{"arch": "unet", "model": "text-conditioned image diffusion model", "dataset": "photos of plants, animals and fungi (iNaturalist)", "train_examples": 77898, "image_size": 32, "horizontal_flip": true, "conditioning": "text", "objective": "v", "cond_dim": 256, "tokenizer": "word", "vocab_size": 2724, "text_encoder_width": 192, "text_encoder_layers": 7, "text_encoder_norm": "layernorm", "text_encoder_norm_position": "pre", "text_encoder_activation": "gelu_tanh", "text_encoder_mlp_ratio": 3, "text_encoder_head_dim": 32, "text_encoder_fused_qkv": false, "text_encoder_bias": "none", "text_encoder_qk_norm": false, "text_encoder_parallel_block": false, "text_encoder_inner_norm": false, "text_encoder_positions": "rope", "cond_dropout": 0.1, "norm": "groupnorm", "activation": "silu", "weight_standardization": true, "padding_mode": "reflect", "widths": [64, 128, 128], "blocks_per_level": 1, "scale_shift_norm": false, "attention": true, "upsampling": "nearest_conv", "init": "trunc_normal_002", "residual_init": "none", "optimizer": "muon", "muon_scale": "match_rms_adamw", "lr": 0.0043, "momentum": 0.95, "nesterov": true, "orthogonalizer": "polar_express", "adamw_lr_other_params": 0.001, "cautious_weight_decay": true, "steps": 6300, "batch_size": 64, "epochs": 5.2, "lr_schedule": "cosine_restarts", "final_lr_fraction": 0, "warmup_steps": 310, "weight_decay": 0.09, "adamw_weight_decay_other_params": 0.05}
Rows from block 5 of the denoiser, named by matrix and row number. Rows with one number belong to one channel. Each number is 500 + 50 x the weight over its row's rms, rounded and kept within 0 to 999. All counts start at 0. Numbers have three digits each. After the name is the row's rms in percent of the matrix's.
# convs0: first 3x3 conv (model.mid.2.convs.0.weight, 128x128x3x3, standardized in use), inputs 105-111, a 3x3 kernel for each
# convs1: second 3x3 conv (model.mid.2.convs.1.weight, 128x128x3x3, standardized in use, transposed), outputs 105-111, a 3x3 kernel for each
convs0.1 085:431483479500541541483525532524575581528535543469564499483527501484513510475462511512529479536487494537514493549548508491511489403484483571544546512516528531479541523570570457496533476545566
convs1.1 150:560562554556543503526552541472428454564483514513415432485474475503486484486478469523510566475481539490518582465440484595513582509433493491457471501464509478444491462520554444512567449532649
convs0.2 123:565467560524517507537559441548516550570503431544528494473472453460482489395481475503488520512425438451433497492552502490455448530543497549551508598544454517486466541530641529547581514533551
convs1.2 057:503472497515471472479452504463449425492530479502507466521532534529541551531522544508499470459475440488538458516457435530464441592556535481456435515487453471456427485462448618567583576536598
convs0.3 091:555502516552441540483436520494477383564569519539535536483453466469466456486505484588535553456480494432406486595491585479512534384434626459496460517528493519510460485536486474519539460493515
convs1.3 079:518485478510471473479487484515474524542491522514448476505497481503511478492498474488536560483517524464516577414389430487479480492450417524490510486455517488459535542556602561569602456462564
convs0.4 100:522522496573548548611618562508462442582526495590531549463462510487477514467476496483504524516560586532546602507461447635577509582563511527507494573535517581562543486497485534509472568576516
convs1.4 134:521537514492504475453472450447426461522460459573522503508486478512507473475497492457482451451459446500468435537505572521474513576475505559538527550526522558485487484546577503531589542567552
convs0.5 102:566469450509435473539451518454457526438380426447460526495502501533559540514510489463444503425398480428447462563584584550541553550525573470408487522445503480429450558525527508530499499518485
convs1.5 066:540536483488505472513505442465492526513507551479501514489480507489480496475486504489504477465469433519530514295269312444389373454437374584507481469442463502484498597566520576517512552495503
convs0.6 114:441453603533452508517495480538525588471514511507533493458512536397449504460451505612537516552427486580405395506498518386489532525456481575481412537528480579521529509500485547592494489526515
convs1.6 052:459451475458473491464483477499477489504482474492518512522526554524532556536545569518498454538504457504455420415429440431415446464441472439444432458446443444446435503464475532503476481461441
convs0.7 108:533588503502531469427514481500468384529501576514543494439442543484441476519499488398475459453529464513504419477480527561620526459436385444431477541476503494428431541644557481490481531538492
convs1.7 074:517499466512502490491484496467455453524500528536504476498495506509503500473507512452452477480484529479480509469471443404435442476515523527498449532531505501486473424418372491467416556541410
convs0.8 095:502545486490555582456530589532493525580448448542489438512464396540494440501494448482491539498496541526542582471534579506542552497541521549491483505464453505440458531545579492483479499461421
convs1.8 127:454479501515500507470486497536499408522522437493505439496483442486484446506491449445488544453500579488531591432480575508512593451514577467511544476487530451441489496425498503486542511539619
convs0.9 093:526494488500522495435479508523513553497554602454538504512497474494511507575560517483463452503492462564499463451436394440470456366409387442419408525540549572549577588535532588548574474520511
convs1.9 116:512506485577563538586571561457472448438439455489479480511509498517500496497495484453445521477481544498539559645665604468473442505542513521453470563533551520524536394452469423488489484498497
convs0.10 097:448477426444554456421595474506516534507510509552531534491516470468494509514485500485478432506522543480475534467529440571562454548594502424431469406447483482457554495506501464504458520576547
convs1.10 071:556544477571525493537520501537490493514456489532481485519514491494507506500511496449471470462497503442499522480444405458474456385391379545521530502504516487492512500551484445481393426443411
convs0.11 097:480553519515523405540447432561533432547587493547399437556524525537522498531528457512535482520547462512518520551448438520437492484474569560505459506513453453413409482442481512524545506545537
convs1.11 082:517524538537541521496480477514503464479486491519540548506488471504479446493501467451501503497546537508554538462477522501508529562545555493493517494497525517517549509496521478500544537509530
convs0.12 086:413450490433438504399448497478490489457473521457445485493478477503487495524531502495465444499462443468421423472515488432498563409466578433450537438471527405439477473471490469472497472505508
convs1.12 139:481473472473487494457469469579540493575505475553480485499481492490484505511511538587527485576510484523480464583449418612531510544546554578468493573481523536485517565574515565544497516476451
convs0.13 096:553482563535479531550463590506629529521576522456482543510496506498529532473485502524595504458515521473557545531445470562541565516515475511488505515462488513454513458534546489525484503531559
convs1.13 127:566546518531514493537529493439465511491464519486439509489467484479481475474471458467480545507526584551564623447475532522495556453436525523499485516505525535560567507550556483514550531572616
convs0.14 092:396462532469482494485454613444481496456488486508544439468483454484490459492493505505494478529517532519520456424449522378474577455529555585545582468484547486490505525543563439484493468473509
convs1.14 094:474460459437485484426460483515491454583499459558477468508499526504507517528524550533490460572517480516475469500412408541449474466444509546477490517457521475437489538542507640603514601529478
convs0.15 095:390420428443476452463517527503529515461440465458487469540514476532518469505477456445487531450453533442494522353474423459526510363474403534499556564567528526532579566587547506518507432457487
convs1.15 076:462461450482495471527532522462524496408454448442474449514526530498510515488498493495503498501523529536567566416517477413483408385485421439509446463528469467531505515510508451472454450456440
convs0.16 082:501506528459504536439483514562512532488481486486457462535523505542505470547503480459473511419462537426459504422466549407512543393476568502497525520502501486447426481491530455497529496509509
convs1.16 146:543550540513494492501509500402405433484452454439413424456456437501494452473484450534551606459497564536578633509528586541542579452473536493523546507517561486540584481468524477472518474523581
convs0.17 102:565573539516543508593561494520569537569550567549549542501527508511503518503483429419391554406425530504521601430404549478530547439513501513516579491472504527484517456483535444470532484471578
convs1.17 111:527508490497487460488505473399460481402482510465512514497515527470501513460481481456491455486535500526567515336477516359519515398541548493577476486556462484526482588502550560482512560461477
convs0.18 101:462501496515459523467345488509389407555516464629562429476501461517526514555550530396439526475477498483458399485453494494475510466481488510523529557448482624484468507512505528487528560535571
convs1.18 069:491471518486495511492513505509444416507435441539479507499498521515503520510504519490476459483492483498498472484551570438509580449520568489431425512467467495463476313396384327379367357395346
convs0.19 095:499508491446547535480447527498590550519568497456499605510490516514509512539520490433459471508404464537475543489427406440524519554552496460486564528497577566481603459529533501593523512525509
convs1.19 101:529502473524511476551578521457465463473423493469363408465468482486481468471477461442455492459488503502535552492550611470520535535586582496463449533539514516512470433519528426474464432431437
convs0.20 104:450585511529500578565542589584541507521509469473469424497514476497563534502466517432495419568495466467458489568465493471451385483457416452511515462485548426513516489558549470490469515509505
convs1.20 043:479462472439461475451453475482482524480495507472473474502510532501520540510528547451482446488490441446454432359405386369425416311362379480469450490486462444428448472428485477437499499447486
convs0.21 104:574578545455492585398585586499464470539426486466433486481504531461486526508473483545562489596592495582577428507518463509526443453433431576457471609515482576502463492467480498468501499481450
convs1.21 070:490475457490469468521472438561548530552489478583517506508522512494500498482502498560495466548481464525450448553470492565463492585459450515451464488448487504454476524511441632617530578543519
convs0.22 099:442406534532602675586609553543505489477575477536597529502520483517540517528499475506535543437494530425524490458513518465518517493570573521424441535478466575548505456430505457424476487498520
convs1.22 118:447473473472460494479480525550498528514503465562499443511498476481467473447446450468514537464531572511584574479525544522573579444486496498535525456502510430479482615548515511483487547498466
convs0.23 103:473493477470531445537614389522482476462464529456506510479486485474491474488518474470478460436471491446481527493535506506523447491477390443550538450548572512573507492515485493522576525572533
convs1.23 128:552536507560524494509505487458402436463423489525439521502474491509451477494456472486514522509568563515590548629603619620578591523485524428467504464491501511534540553597579493591582502569534
convs0.24 094:471473499536517569573499511489533528489486539547505472541522519496480482444442456513557544535545549496480450465505469534530516505556585546587553461490464513529505496516503516529528515525490
convs1.24 140:402426428467479492545536542570550594517496512478456477504511533467497512416437455503503476521536512563586574492449477504512550483500506505473473472458484521501509616591594530527488504475412
convs0.25 102:502520581536549496552491532423416556525482458526466586462518514505517493461494496444448539478533471482507502467518570503412520453460414559475503470489571453589471540582489560569497480509583
convs1.25 050:500497474488510492498501522485499518453498488473446439505506506497496511491507505428449440483536528520554474443539507365441441398453517482502443499521448502518447488411486422401407539484447
convs0.26 089:513489499524504463494495475488550607508496530506484446527523559519537532515502481461439494464419449494483477453477520471481481441440405465446518508516481499508503458489516467507540460497530
convs1.26 178:599592582541530515504511500461450431485468463518494475437439423473466446499494464533567628490524573462487532504538602528529595492500568522534552556559569520539538466501500473509507576598618
convs0.27 095:610605507567546474521503525466465494450452493448420533527523500520507515503473458462487495442412479486400401465579511494560526463585474404470500469455485539463512492584456451548469426560530
convs1.27 101:530500488511490462516499448519571537461509508468527541449497498463497486462487491574475470583494529534472508558483473549471468539483464614508553610528538570501528566633480543572478543533525
convs0.28 110:564479549506590527501496492498491414562420461514518483503549493546543555576473485511570575553496503569474517451477444491545524473464528548492573542502503566531498607522550557543509528484493
convs1.28 039:482458459450423459479460465501544544532553524505536509521539522525546527531538530482483466474468432476474462388377371395398371349373339481465458456464442473473439414406412393395406386360384
convs0.29 091:561556600595469443509465485526556554531495473606569485505483478539524462484473434457534537408506541424606524387413527502488522549571555494496405536548468563590477495580491568561526549596577
convs1.29 074:545552530550552502544545480482502458409456445438523501448481483443461466455474465381445490457533563533560572507554544498537479469550539474539567546530552552515547549497538501437493554464481
convs0.30 098:535531547537454542539509578357502500405464500594564521562533533487498504468486529486527531473517469563603432521538466420519483523568411482517486530465474587488570498512518575561547544539553
convs1.30 056:576540489538509511494500501572516534521476484557514521501527497470489485462481474394425420461500502435520509521529509515473430422437372483491514488457488538502494567461528442380453445409471
convs0.31 107:537452552530494564413504474556478486474464480482517548565489509604483443504557549522506601475588486442538543517408440549463417497496419626596524484499519468550551451478514460488559499479385
convs1.31 043:480475476480460460464444459517517524524506517523506538527536539524543540522533534477492485450470476449467477385388382371394400366381383463454466451442465457461473424417438458462438451449452
convs0.32 100:492472495495491471432396462480509436446495478409413442523522529508521547532545536585539483594543526482502437510495475549507399560487417580504497560562518497487470424449465484506490471493478
convs1.32 146:485487509512500522499466484518502509471479488487507542516513501521525508514510495500488469456452436449428449493458444536526486536502447467492485488501455524519463515524572492514535428459495
convs0.33 110:541573628522480527620623529427470505479519476527534445521466519494489534503537521529458491587491476467465504435486425462489471499484523459466399460512514465497472501500517468495515521499485
convs1.33 081:500524493512524510527508525517485485508472478542511505536544522524529523498510522501504480510526502504512497505490401442446369435456383492493462509520475486510454508459492557489464589534493
convs0.34 097:560524591564500455547470524580568512503524550450538558523510521479487509474497530574535556499420447460435458539559454562573494455581587566529472508492479520530561581523455563544481483548484
convs1.34 098:533495491488469454486480482472463477483481496466428423511500485517515512511502512468490488452468464430469527449423443474450485441421424501487485441450486437412479510528572475491527380447491
convs0.35 103:506514523484484482552558566477454479473520556435410357530529519499483481473493497459454458484493538540516520481431461464561588568567550456482521458466501489520534447459468509494498494482458
convs1.35 120:528535514513523488505509525478490499446476524561565544488486496479459477502497486460436450571583579492459452553533508477487513437434430430446444553548526492495505481501545524455450515460470
convs0.36 098:473483529576571551500516521513514466505469538603506527591526565575509515510447482594596607586608629531501560411422531511526490469525563512452553536459506436452471464453472457455453520490508
convs1.36 094:477489490499483518487497532556518554595562561539452484560557542512519491488504489504508493462464469468471527432381351453452476405406412493488427456451409492469433577639629464478407459465395
convs0.37 102:394448505405504554487489612556474488527425545543489606417532496457509538459544560563564582476527544451476546542510410516554450559624416555481585558481581513537583512519475517500528522480542
convs1.37 073:519520480529531531528521520510537464518523465537526495553536507536531517524530505520481496506483508448423476694543496665470426623501437485474428510489421512489423472506591428466523397404439
convs0.38 106:418505537491517578484429488500540561469531507480474393551515446510499473540485525502594549476573515424505470482499546554541493417530440547536475531538515551581455470487457514494490479489529
convs1.38 059:510503533504495500526498511518491527441469508473482497538542565541542560545538563538465445541432451494410448530487483591517524565469485437394453439409450504472499484520481439490476380415396
convs0.39 091:516608532534550480513537490612531445550515495583557540497499490513498513512482505563534561501512549512525571612544492592570481526538448535501539511506550466472548589577474535548515488494492
convs1.39 142:513472484497469492501485535486460471475463471464435404491505470498511484496512481506501505480482485479521575551507498530530541406414484538494430532475464542479489501524554444458449400456418
convs0.40 102:559583542493522525414428494487475417521496469512515531464490503506479511493494460471454448442408452478438430473439520533543545469492575515509508531546531583589629482496507483493474501513535
convs1.40 087:546523496479455457455461466495532492537547501540517487515525521507519519541543542477466459505503479467468439617621603517533517535576583477512443468508458439463418450424432512474477481423437
convs0.41 112:511480488560524499472466498376483451475415422443465484500554569508570484447495485467475452523564554403516500480521519433482373534472518460516542499507532469505574452470440476492526483481514
convs1.41 068:528533510490527485526528489530544464481489460506551508523506513526512483497514498514480495518494531517488535523516538509549550510498468503455444478520500499495478528569525541530537455425452
convs0.42 102:432542562435546536490505492570527544566494493428427514482503496508523496484496486543516545521503537526495459497547545504568585535568490487492503536542481551506497479521512474479472518494479
convs1.42 118:521502485480478479493487499523515548537482504481459458497495483504507491475500495501524493455479463455532541409383387468458460419437446513466464477443495461433489577516615567496575551520622
convs0.43 106:607488538470554493404502471444530467470540548536500548506529462460455488467462482594498487539438405580534543501522511475446510455502498515432464591511475496523533511498524530501484434498490
convs1.43 067:477526516501542528499507514554475521469421454533458490500491482511492524521488514477497547522555583520503501603597659485503582497586644431421526494447540509483553446474472418541505416497444
convs0.44 111:468452452618621533469529514573514562519442492512470390457537581467490547508494541547501499485402485516485504476438403573480529568468487520459554438499484518568554467460503519476495471492479
convs1.44 064:497535533557516508518519531477460454468491503438449484515504505509498511526520522464456453461452438445456411385350342554543515528514459522504494487501504485563528566520614503487543481511608
convs0.45 108:511521365542552453496572478549489495501563467455554499507445441437453413510528428560499455495477469562489491479573545455479514472527477601592476572567526555505464421401437446465485446476483
convs1.45 053:485478534494462500487459497513473477509501484500465438518541497517534502536560545488484501479461467443453426469414412562548482513501456476456454439405423433404442472471519461487504431480499
convs0.46 094:617635611533508468462407364549524536486493511472459469475487488487500518497518531592617622538548533500465475617680606525542512485459370579577546596571560551522520568543551512503506453447428
convs1.46 158:487496493454469462499504485506519537499530573426485571502518529490503512489480477566503434523463439521488498532509504517527517511575593446485472470485451528546532566537515574539514535537510
convs0.47 106:445524591461579469481546473571428415489419484570451495495547556519541508498472473501529508508531486509432503404465494488415460529535419492501495462462467486410464473519505423462519492465484
convs1.47 091:500519506523520524501461482504449506507444499557475488486488497482482510485482508534508475555543523508518521558501449527518480504533469514490517500478510546518499467528602463516524486525578
convs0.48 086:561601606587586485551424452498461422510461476558500476466524494523524528525521517473507560446510517451470535568520489523486476524550492575514519519431460498459472541511491549515492570545543
convs1.48 104:531491488505494495479485506511476480510501488549508482491495479494495483498513503471495521518527588516503555518561583455493556452501533545519529547527542585530531481480548435482503439505498
convs0.49 094:540513470439507528465482369571528468530563494577496432536504451436434425483496487493517456491522438474438405537456518488514445546535577488584571555543596446412470485505457546530488459462467
convs1.49 067:494465479482442491492458506474474495573583550533509489503499475544557537558574549544508497495437438479452469495407432453359346501423453552555516490515495457489455467446441564545523502544526
convs0.50 110:386538509525549591525480595508539473398542520521648601517511516537525520544482514487523546509478529576462568483510463571559533473469422531502469509478463496468459479491496551457525581527509
convs1.50 056:527537500531526498486490464494468472508503522535504514507506516523519521531532526439475505483490519461453512482538499515554540533591583541549557540514521536532535475546554428476485429442469
convs0.51 092:573522498475537528460537521472515498621515467568528483533516447542538468534458445538486499509450501515484489537570472413450378472501486511536537535500482470504493512525590451481493481504458
convs1.51 061:529514537535499536532518535548496429522489459500466461523512488526525498504490466533537584512520546553555576471524511491535504431488433520481513514490513528515558411461433391453401353390310
convs0.52 076:496498463471502541582558546430477492452490495509443439519557520528525493536517459428467489445451519465426545499508466498488461599525467509474499563543573574524588527531536520522510582526494
convs1.52 130:555509504569520512565535528480447446502460431528507486476493500493496495478472461518531518512496507585559558495503466512511456525552516565526529590551541637619595478517528410493504439480470
convs0.53 087:538626521528570532505569546443521435489574536533598515553528516519511482568558514532527517558519463507516464519577524439524510520510475558551563525516557469480563505527497507519507494493507
convs1.53 093:454488547471469534446469507576519474554488459497466467541502455548503478567512469540481557495432503499458549383356419464446522446474559496514583466511506453539518401432489416441484382391473
convs0.54 079:467480429517499483497509496565552519531491471522467457481477492513483494538531534446466506473495476476490510409476507510513566489476533592540525544504520528486477524515466508514493516522518
convs1.54 136:531527529572554539577564554491488457497468451483455437490475462502489477484466449391460489422474519466505542453483506424460469412451480554526560554530559569554575516523519533529524595576575
convs0.55 113:470495498317438452431475463487504481476493496486466516437542500462406459491517520443509440518501493392515451596575524478459493562461457494426511471441515483468539408461438387416450475461497
convs1.55 045:519515542531511513483479512492532525487535529471504526532531537528533535559556568505455440495451411505465447485411498555470491499433504496464471481454456487466463493473452566579572484492521
convs0.56 088:463674528535559489443567572481492400480566557507523456530533545515484444484486461447450464465505500505484432533497551475455466374446490428508563463452464516438558471499471548524533533524511
convs1.56 067:496494518503475505501464510554518506569502477560505514534502448547505467548505478526518589535515587557556656593551557496434470556504577532533567521517516524532552443488468441533499399470461
convs0.57 094:617531532572535611541648541490505516448477485464506545522468480512482508518478477361436446413442471433456459462514580587611577549552617494513455481487454521466452490498476465499493568546487
convs1.57 127:550545508536502465508500483373414479409488546472479524481491497475493493479513504497514483500552558563578554442482518453514525466501521520549524482518530461475511567520482557514495568532513
convs0.58 100:539405442540490425577411430450533511481508452484481492496493483474515517456464524511483479483515469505490570437511464514568570501549545569459517626527545547470459514514521517528533535586576
convs1.58 072:524525513501498499493505512498480506528495484537516499530503490536510497516514507470493482426457442479492447490515561478462486521514524497465507457439505432436460412411426466488559476480516
convs0.59 104:485472458478448406426448493545500546578541551518529548514534548525534535521525500515488518531523514543515527489392308503434368454469460497495439515494459509490467467474476462438460476477505
convs1.59 149:442424450499495507514509523543532537520521527480516554493481498495502502509521529536526484524484430520469418460433461484476450549522430492497456489498461513492445581580541610599609481525570
convs0.60 110:363537478618518471513355543461494462493451540475579482499463472455515500502544553412478506499602547455450508569458611477506530444574385495454497538459518446478487489550548554541501488526571
convs1.60 064:551534543496537528532509477450460447510420464462480540516513487522522471529511494504464514482409468529480554333454474523534577485483554484489535452467528534493557494509556420524529381494508
convs0.61 109:640470479532472476540535442482467519454441461561416485450415502501481482499438518476441545467456519508476483425510360438550476595518571502524519482636568439542536482515519454502527453457531
convs1.61 056:510511507542519490520497460525501527484485524522525569525532537505494512523514519524505501475475486507538503379336364447471469435462468529544520510540500493556504495544518472546582426498568
convs0.62 091:435502494526530477352420465481477411603510390510514478518545508520484463542528498562641539442516552418496397504452398596565528522516508562533532490572554411485470522509502493587524508467472
convs1.62 075:530516555486470518503458503486479499531511527483483526488501492527516502542543527507459453481432466486442460337342386522508488494455489535537550501481509439456466510498440461443456454467528
convs0.63 073:449448409521504452547551512451486524457492519524463483522528555513516522522501485443481459468475482490514485474511443502519507566533463499522522564549507530558537530510524525498510558529484
convs1.63 153:570516503580524513573535520464456450503473448534513481471487486493493488478466451493517506500494499573559560514508509544535498524561535550535501569543520625612580479514554423486518462483495
convs0.64 097:460452524511461500546497462513544432510525503534537498480455432518508486536526513513445471558530493567537487476443505527590482483441501563518544557470508567522481511579528477524533525508576
convs1.64 079:464487519470465528442459501517490502565537534526500492541511491545526509558542545532496489494439431467461462523476553518494535587561627506509481454488447477512457449467501484472493449475490
convs0.65 099:480503542452494445499422469452472486517474421542535464475453435501474493469468499450532479449462482521522560404461465380479536506550580481474437477478457529503469423479485483489474512517463
convs1.65 118:516515512477486510440448482447453475527505515574556541491501474494513501499485502470497540431469517452488533541622625523521524608669688484544534445471515473485510448418430521517460544533465
convs0.66 090:454474523503544558450493501526521543517516499484489456543541503513520516480472469601607579552593597548602609569445460558498480496449391492505521516559545565615590494501504480532530503528513
convs1.66 180:422475508440494526458521544613577587576541549519499507561557557519523529522508513549476476492426445451375419502448434520502490531534531398415426439441466451452480556541544511515523467500524
convs0.67 109:536556480451453429528470500482435400481422433377511505469450534405499510566488537472465450483523539579631632455463503486379466517424425538488473495556579413489417460472363445503500433443507
convs1.67 048:508483483477485494420457489573558539515503502612583551549513501543516504542538540486491514524541595459460501552584586479486527477518518487447458432486475441457442382401482395444498396449493
convs0.68 095:425466513441469510468456558622581566601488496515508461514448502556515504503520465515528506540474460507475491544533499548535524533472527570496467575557491549555539500498523469447457458481461
convs1.68 104:533513534511505534512527554497451484504465468497461455507502480514505499540521509523521562516509532478499528548526560588591593463517525465463467478480487475470480406435503365441498341472511
convs0.69 108:558446483519534545500556521464437442564499482538494513464520456458520482497491511493501518531533508514543483575520414567514367547540453516473483506458467488444464445503469501526451481460434
convs1.69 100:504480489480483485495468495451482557468489549522524542482492508470511534476515547532506488557532504564501450539478513563512535603594546521496520490485525504465495550585529509584516499512478
convs0.70 101:479510487498497482555561499439427458443397393514480442455474480540515520569526552493499526436477493417459515433494526486521534528495532515515493513525503544517494473534538496529521543563528
convs1.70 089:514528533527528522509529511527484474527519497499502535486483495515504512522510498453501528458482511491502548521614596480628634454571582504485585507510560517514578419497449406450385427448389
convs0.71 105:509553561512565555481577623483530632522507496557478486460524484519548516495549537478446481504518552512597586482575551472545474506494503467539518419505501478521486452441523476443480465470473
convs1.71 080:489510544523513534503521526545472486555526546558544518499487470514492501553510497481463534488454496461389453466454530455472503526500535434493550518539581439476534446530459449539433519589512
convs0.72 091:489568479474535477567539458521538540507524502522545539505496476490481466488505487501489477500474499550498509596566466570541496601564501491485523454459526466452520513487544518481497534493515
convs1.72 151:438458522439451507441452495562486490573495507575505480554507494548501509561505511521511522483458482501486535469426501465405470479469509496531554447477492478494485476528491424503461411472440
convs0.73 100:497490524482493520693523495551462460572521594534474541491526520473543531460553556602480546583484543617508629506452446500430518525505501446492537492445459490416524452485449528520521481536478
convs1.73 070:491497526495498517475456502591510552590534574643596602549519522536515514541508509457481483450474490431446469471495478473472452508554528479509515465477440508496421467501520475512522503507558
convs0.74 090:388434429515543557497562583530532538492465471456434466527504517528508502478472483584534544536527515567552533484458490520492502491473463497519508551554544554575565468467492533508518488475479
convs1.74 184:405445454427475487468510520612596601560552561503495504543547559508515526486501516550481486518463466524471457440428409548534511563548522446444415446459448481493488615567561545540544540544560
convs0.75 106:605552521552473463499448513543534569486481531430506395510509498510477466550492516537538520531550512508479476476463500392471523387444519482441422485496483462464454422468459495499483501529403
convs1.75 056:553519500541509496536500496488567509488519492525565549516526539528534526508523528498518497487500492488517507553538497535508467611622574469454410496499467481496466431463508460467546487460549
convs0.76 095:542576521481511370489491460487490525450484511452459496467479447500526527463498459455514545521502498539481549475502373546520567346495485502536501569494512466418466536509496502404438499458475
convs1.76 089:477499450513524486484509457527554514597576513519535543490504508518518523516521542545489496455411446501484483582488471558501481620603588500460418501476462472505482537528522600529552596518564
convs0.77 107:507438517479419460493433492631513425512527559462478545471475419479446553483526456545476553552571540643599481417421409564579523566478457507576455470443392489471530540480521414459447457448459
convs1.77 043:465445485504479514497493530486469519523493547461462491540530514554547533541549541496485468487477477522505500482465503512527552521454509431469435458491454432480439453478578438433547423422562
convs0.78 094:437507509539536455455470449475460487613559495528561552536509500560462454456484486525524551583435450675514506487467460469477347475616477524513502514524435467462485436472463459483448535527494
convs1.78 048:452465479451458471457449490533543498487532477525546514527527515528530541542555568463462449480507473476509418451483461479511509428515519411440411415457422378425397441429470394396392401387397
convs0.79 090:552562565482506570436552543468368466493495566547534544499481491523487520533500503537464460516458458521468494486519413490527491491497460492506562481486537508490545554505464534521477494503451
convs1.79 099:552496508483446455437421435542483531581521556576551545484502487506504491537526516499502516500493521462466505599561579599555519565515423520538529494474488478432462480442459422422451416441499
convs0.80 085:521510523537551483512574517429474502432508467409433477532528528528503529564525542583526491554495442515475419501503501423524547411502454526498547517497511527496467472474470484453483503485504
convs1.80 129:439482474442484479486500480596583549605578520565561502513508524510505517506507531569486471564459455550460441540458440598508485571464442533470455543480468527472454613566543588552516545528493
convs0.81 102:394499484439541455513552410548485376537550481564539566483493465484507527517497536529560541500475465468428438480439515457509565384454514502431488466391492475422532500511481473464453470441510
convs1.81 088:417449487477489530495486551594557504510492445526488400537531500496499486483486470489512514490533548488543547579594528540577517484519443466481495515546546519548507508475584485469521423438507
convs0.82 087:571556519560455460505460545500495473502511516475502499513517563510501491512516493546563600526532556521573560513455409583503475476440487459504559464472473509511485490496452498490454473465432
convs1.82 105:396416438450475464547545528554538573512487514463450480519517555501506517443454479515459441495483485548530518490481508435455474436478521464452446503469496475462502505565556511516510489465408
convs0.83 100:472485524488518545526508515538478541508501563524514580544523492556523501548515519513558580503546587510529580519498491536499513532487467480515569472497562469476540513508495529530519531539528
convs1.83 192:440458462445461448434445432596554535587549535594561541556521512563524515575539522523524471507495467478470469490411430515447444503473471515496519480461470470451447504529543524552578512528564
convs0.84 090:447545563453511617484511555566649553477525581494510457515493470532500499526527481453454445506511515524501488403516473443520510437505493497511536472463520426474520542504522546534559506465459
convs1.84 109:469481484443472511423468496584542503587538498571506484501492504524519539553544557549526484525503467479461443582522472589546489521523507520483492499485492453447473515493488555517491501499458
convs0.85 112:479465525588547520646610513552634663467470533490409442488480492532485488554544476577495521518476443476452464460462507485494565500463545544502561573527554497504508523530580512474506514472498
convs1.85 076:438471494449477481484522519480529508467512504420462467496500502519512505532538531530484470481452437515498468385435440541558567440470504455433439450474471447479478531544529457506515490553601
convs0.86 109:432488505551568520441475572443468481562498468605636579520473488490467492502484463439498468439504518462485451460360416502490595505515523479510476443557436416534447483468509535490527560561536
convs1.86 097:504502532473478537528491510415469455464497520481502480507532505498534526513513497479469490465419458448405450430532528494545548580535508536544558503509543551526549504492510426428441391346382
convs0.87 098:484409510492481621507507486534496466527470464405542445435513437420493454505466405478459586515571552508502486429533555557512546578506587485524492488513506553508500424447400501514501487479523
convs1.87 076:519524488469507509479492500449454548494509592535533562504494506489517510465489501471493469467496498476507496400443515448494544404443455502522486466544552502526538557556557565546555538508509
convs0.88 100:379410438464468511463477542487489463509545520543575564475442492562560528586558525443424427479473450436467467396469430436435446468443454504493509470488495467512487515480536474501499482539518
convs1.88 148:488496506499481501517492490409451474457470477511504491466488490471487492500500497512513549522519547514515556508624632580637591578535514491531555547557594551535559455452489433432479440449482
convs0.89 105:500501541550480542473367425439512459486515492629482412503558539473570473494507529625641569553509531510525510580515482576505463623561601603547535551543504597570489462529502474561549496555600
convs1.89 059:478488512523509522535509515523533527459491499479478495502542549504524534505525542475468408503478414477442408455409453486455512519409444514454446542481491572533561561595546497497496431433429
convs0.90 100:416472455454440473432433473511503433500511446564511449488479448501475479498451468521439421464443456456495559572554386530523423460536532569504490493525557502494560551500513518518579513503585
convs1.90 080:413441493438468499466487530630515568558453463545444444547524506540506501544499489540512516522501537547527560598586599592586580502542508435452497470508543514566572478473434443487431382442437
convs0.91 092:538569538571568453606496456518423520536458491508495515448514552458491569459507559448457489506460473565468418565612536590629541570565506558515484551482397550424434582544560540527496501525504
convs1.91 111:495496475505510487527487470488516535462527577502592573473510521497525534460497520488494453453455451461487440419455435463489488505498448552504439541539485522514449515481509497437512525494569
convs0.92 105:422458424455567511520525540498515482464513501523522547559500436532502498444487552578496455541490421514456327460471440420454471480566530456460477460524536406548599503511425482511449470453519
convs1.92 086:436452474466457483495467514499520473517522484521510455534536513519515511509493482519485517489491505509507535624582499620560477535523447543533550542539546491517512429442544424456529428456522
convs0.93 100:430463462515513492516553489546584552599523529567489489465444469476498489553577523563535459493531449467451418495510442502585559538540444592574521573527465544484437492523456535548487499540517
convs1.93 100:496473498480478521489486521453474476526523539503488533485501509514533549543559584499487431483455421467447405452448474548533542528543557505501481464497490411443457515496446476477476455461480
convs0.94 104:558523417531514497515572573543483452615622569442423512486500568493511509513505500501534612514481487465478462442545507518553508436457510494510482487530522523517518500484468521530558509484477
convs1.94 093:483488481494517522511537538455518525471504542486511552507509522521549537497545556501455435523511489525483448440449450481521513500544530509505506492535547471473501596573554551499529505451499
convs0.95 092:546543576478500549395443413396449468456535659515476539505515499439454465475516506445431447460480543525554618605560573508483477513542524475497536554491527627578506507524530531526601530469445
convs1.95 074:462499466514538474502502479527560560443495493490547545485509519507509510490493510469421459528476515548514513485461491413443458534528485475474454586582529482505476528582520509512489443454454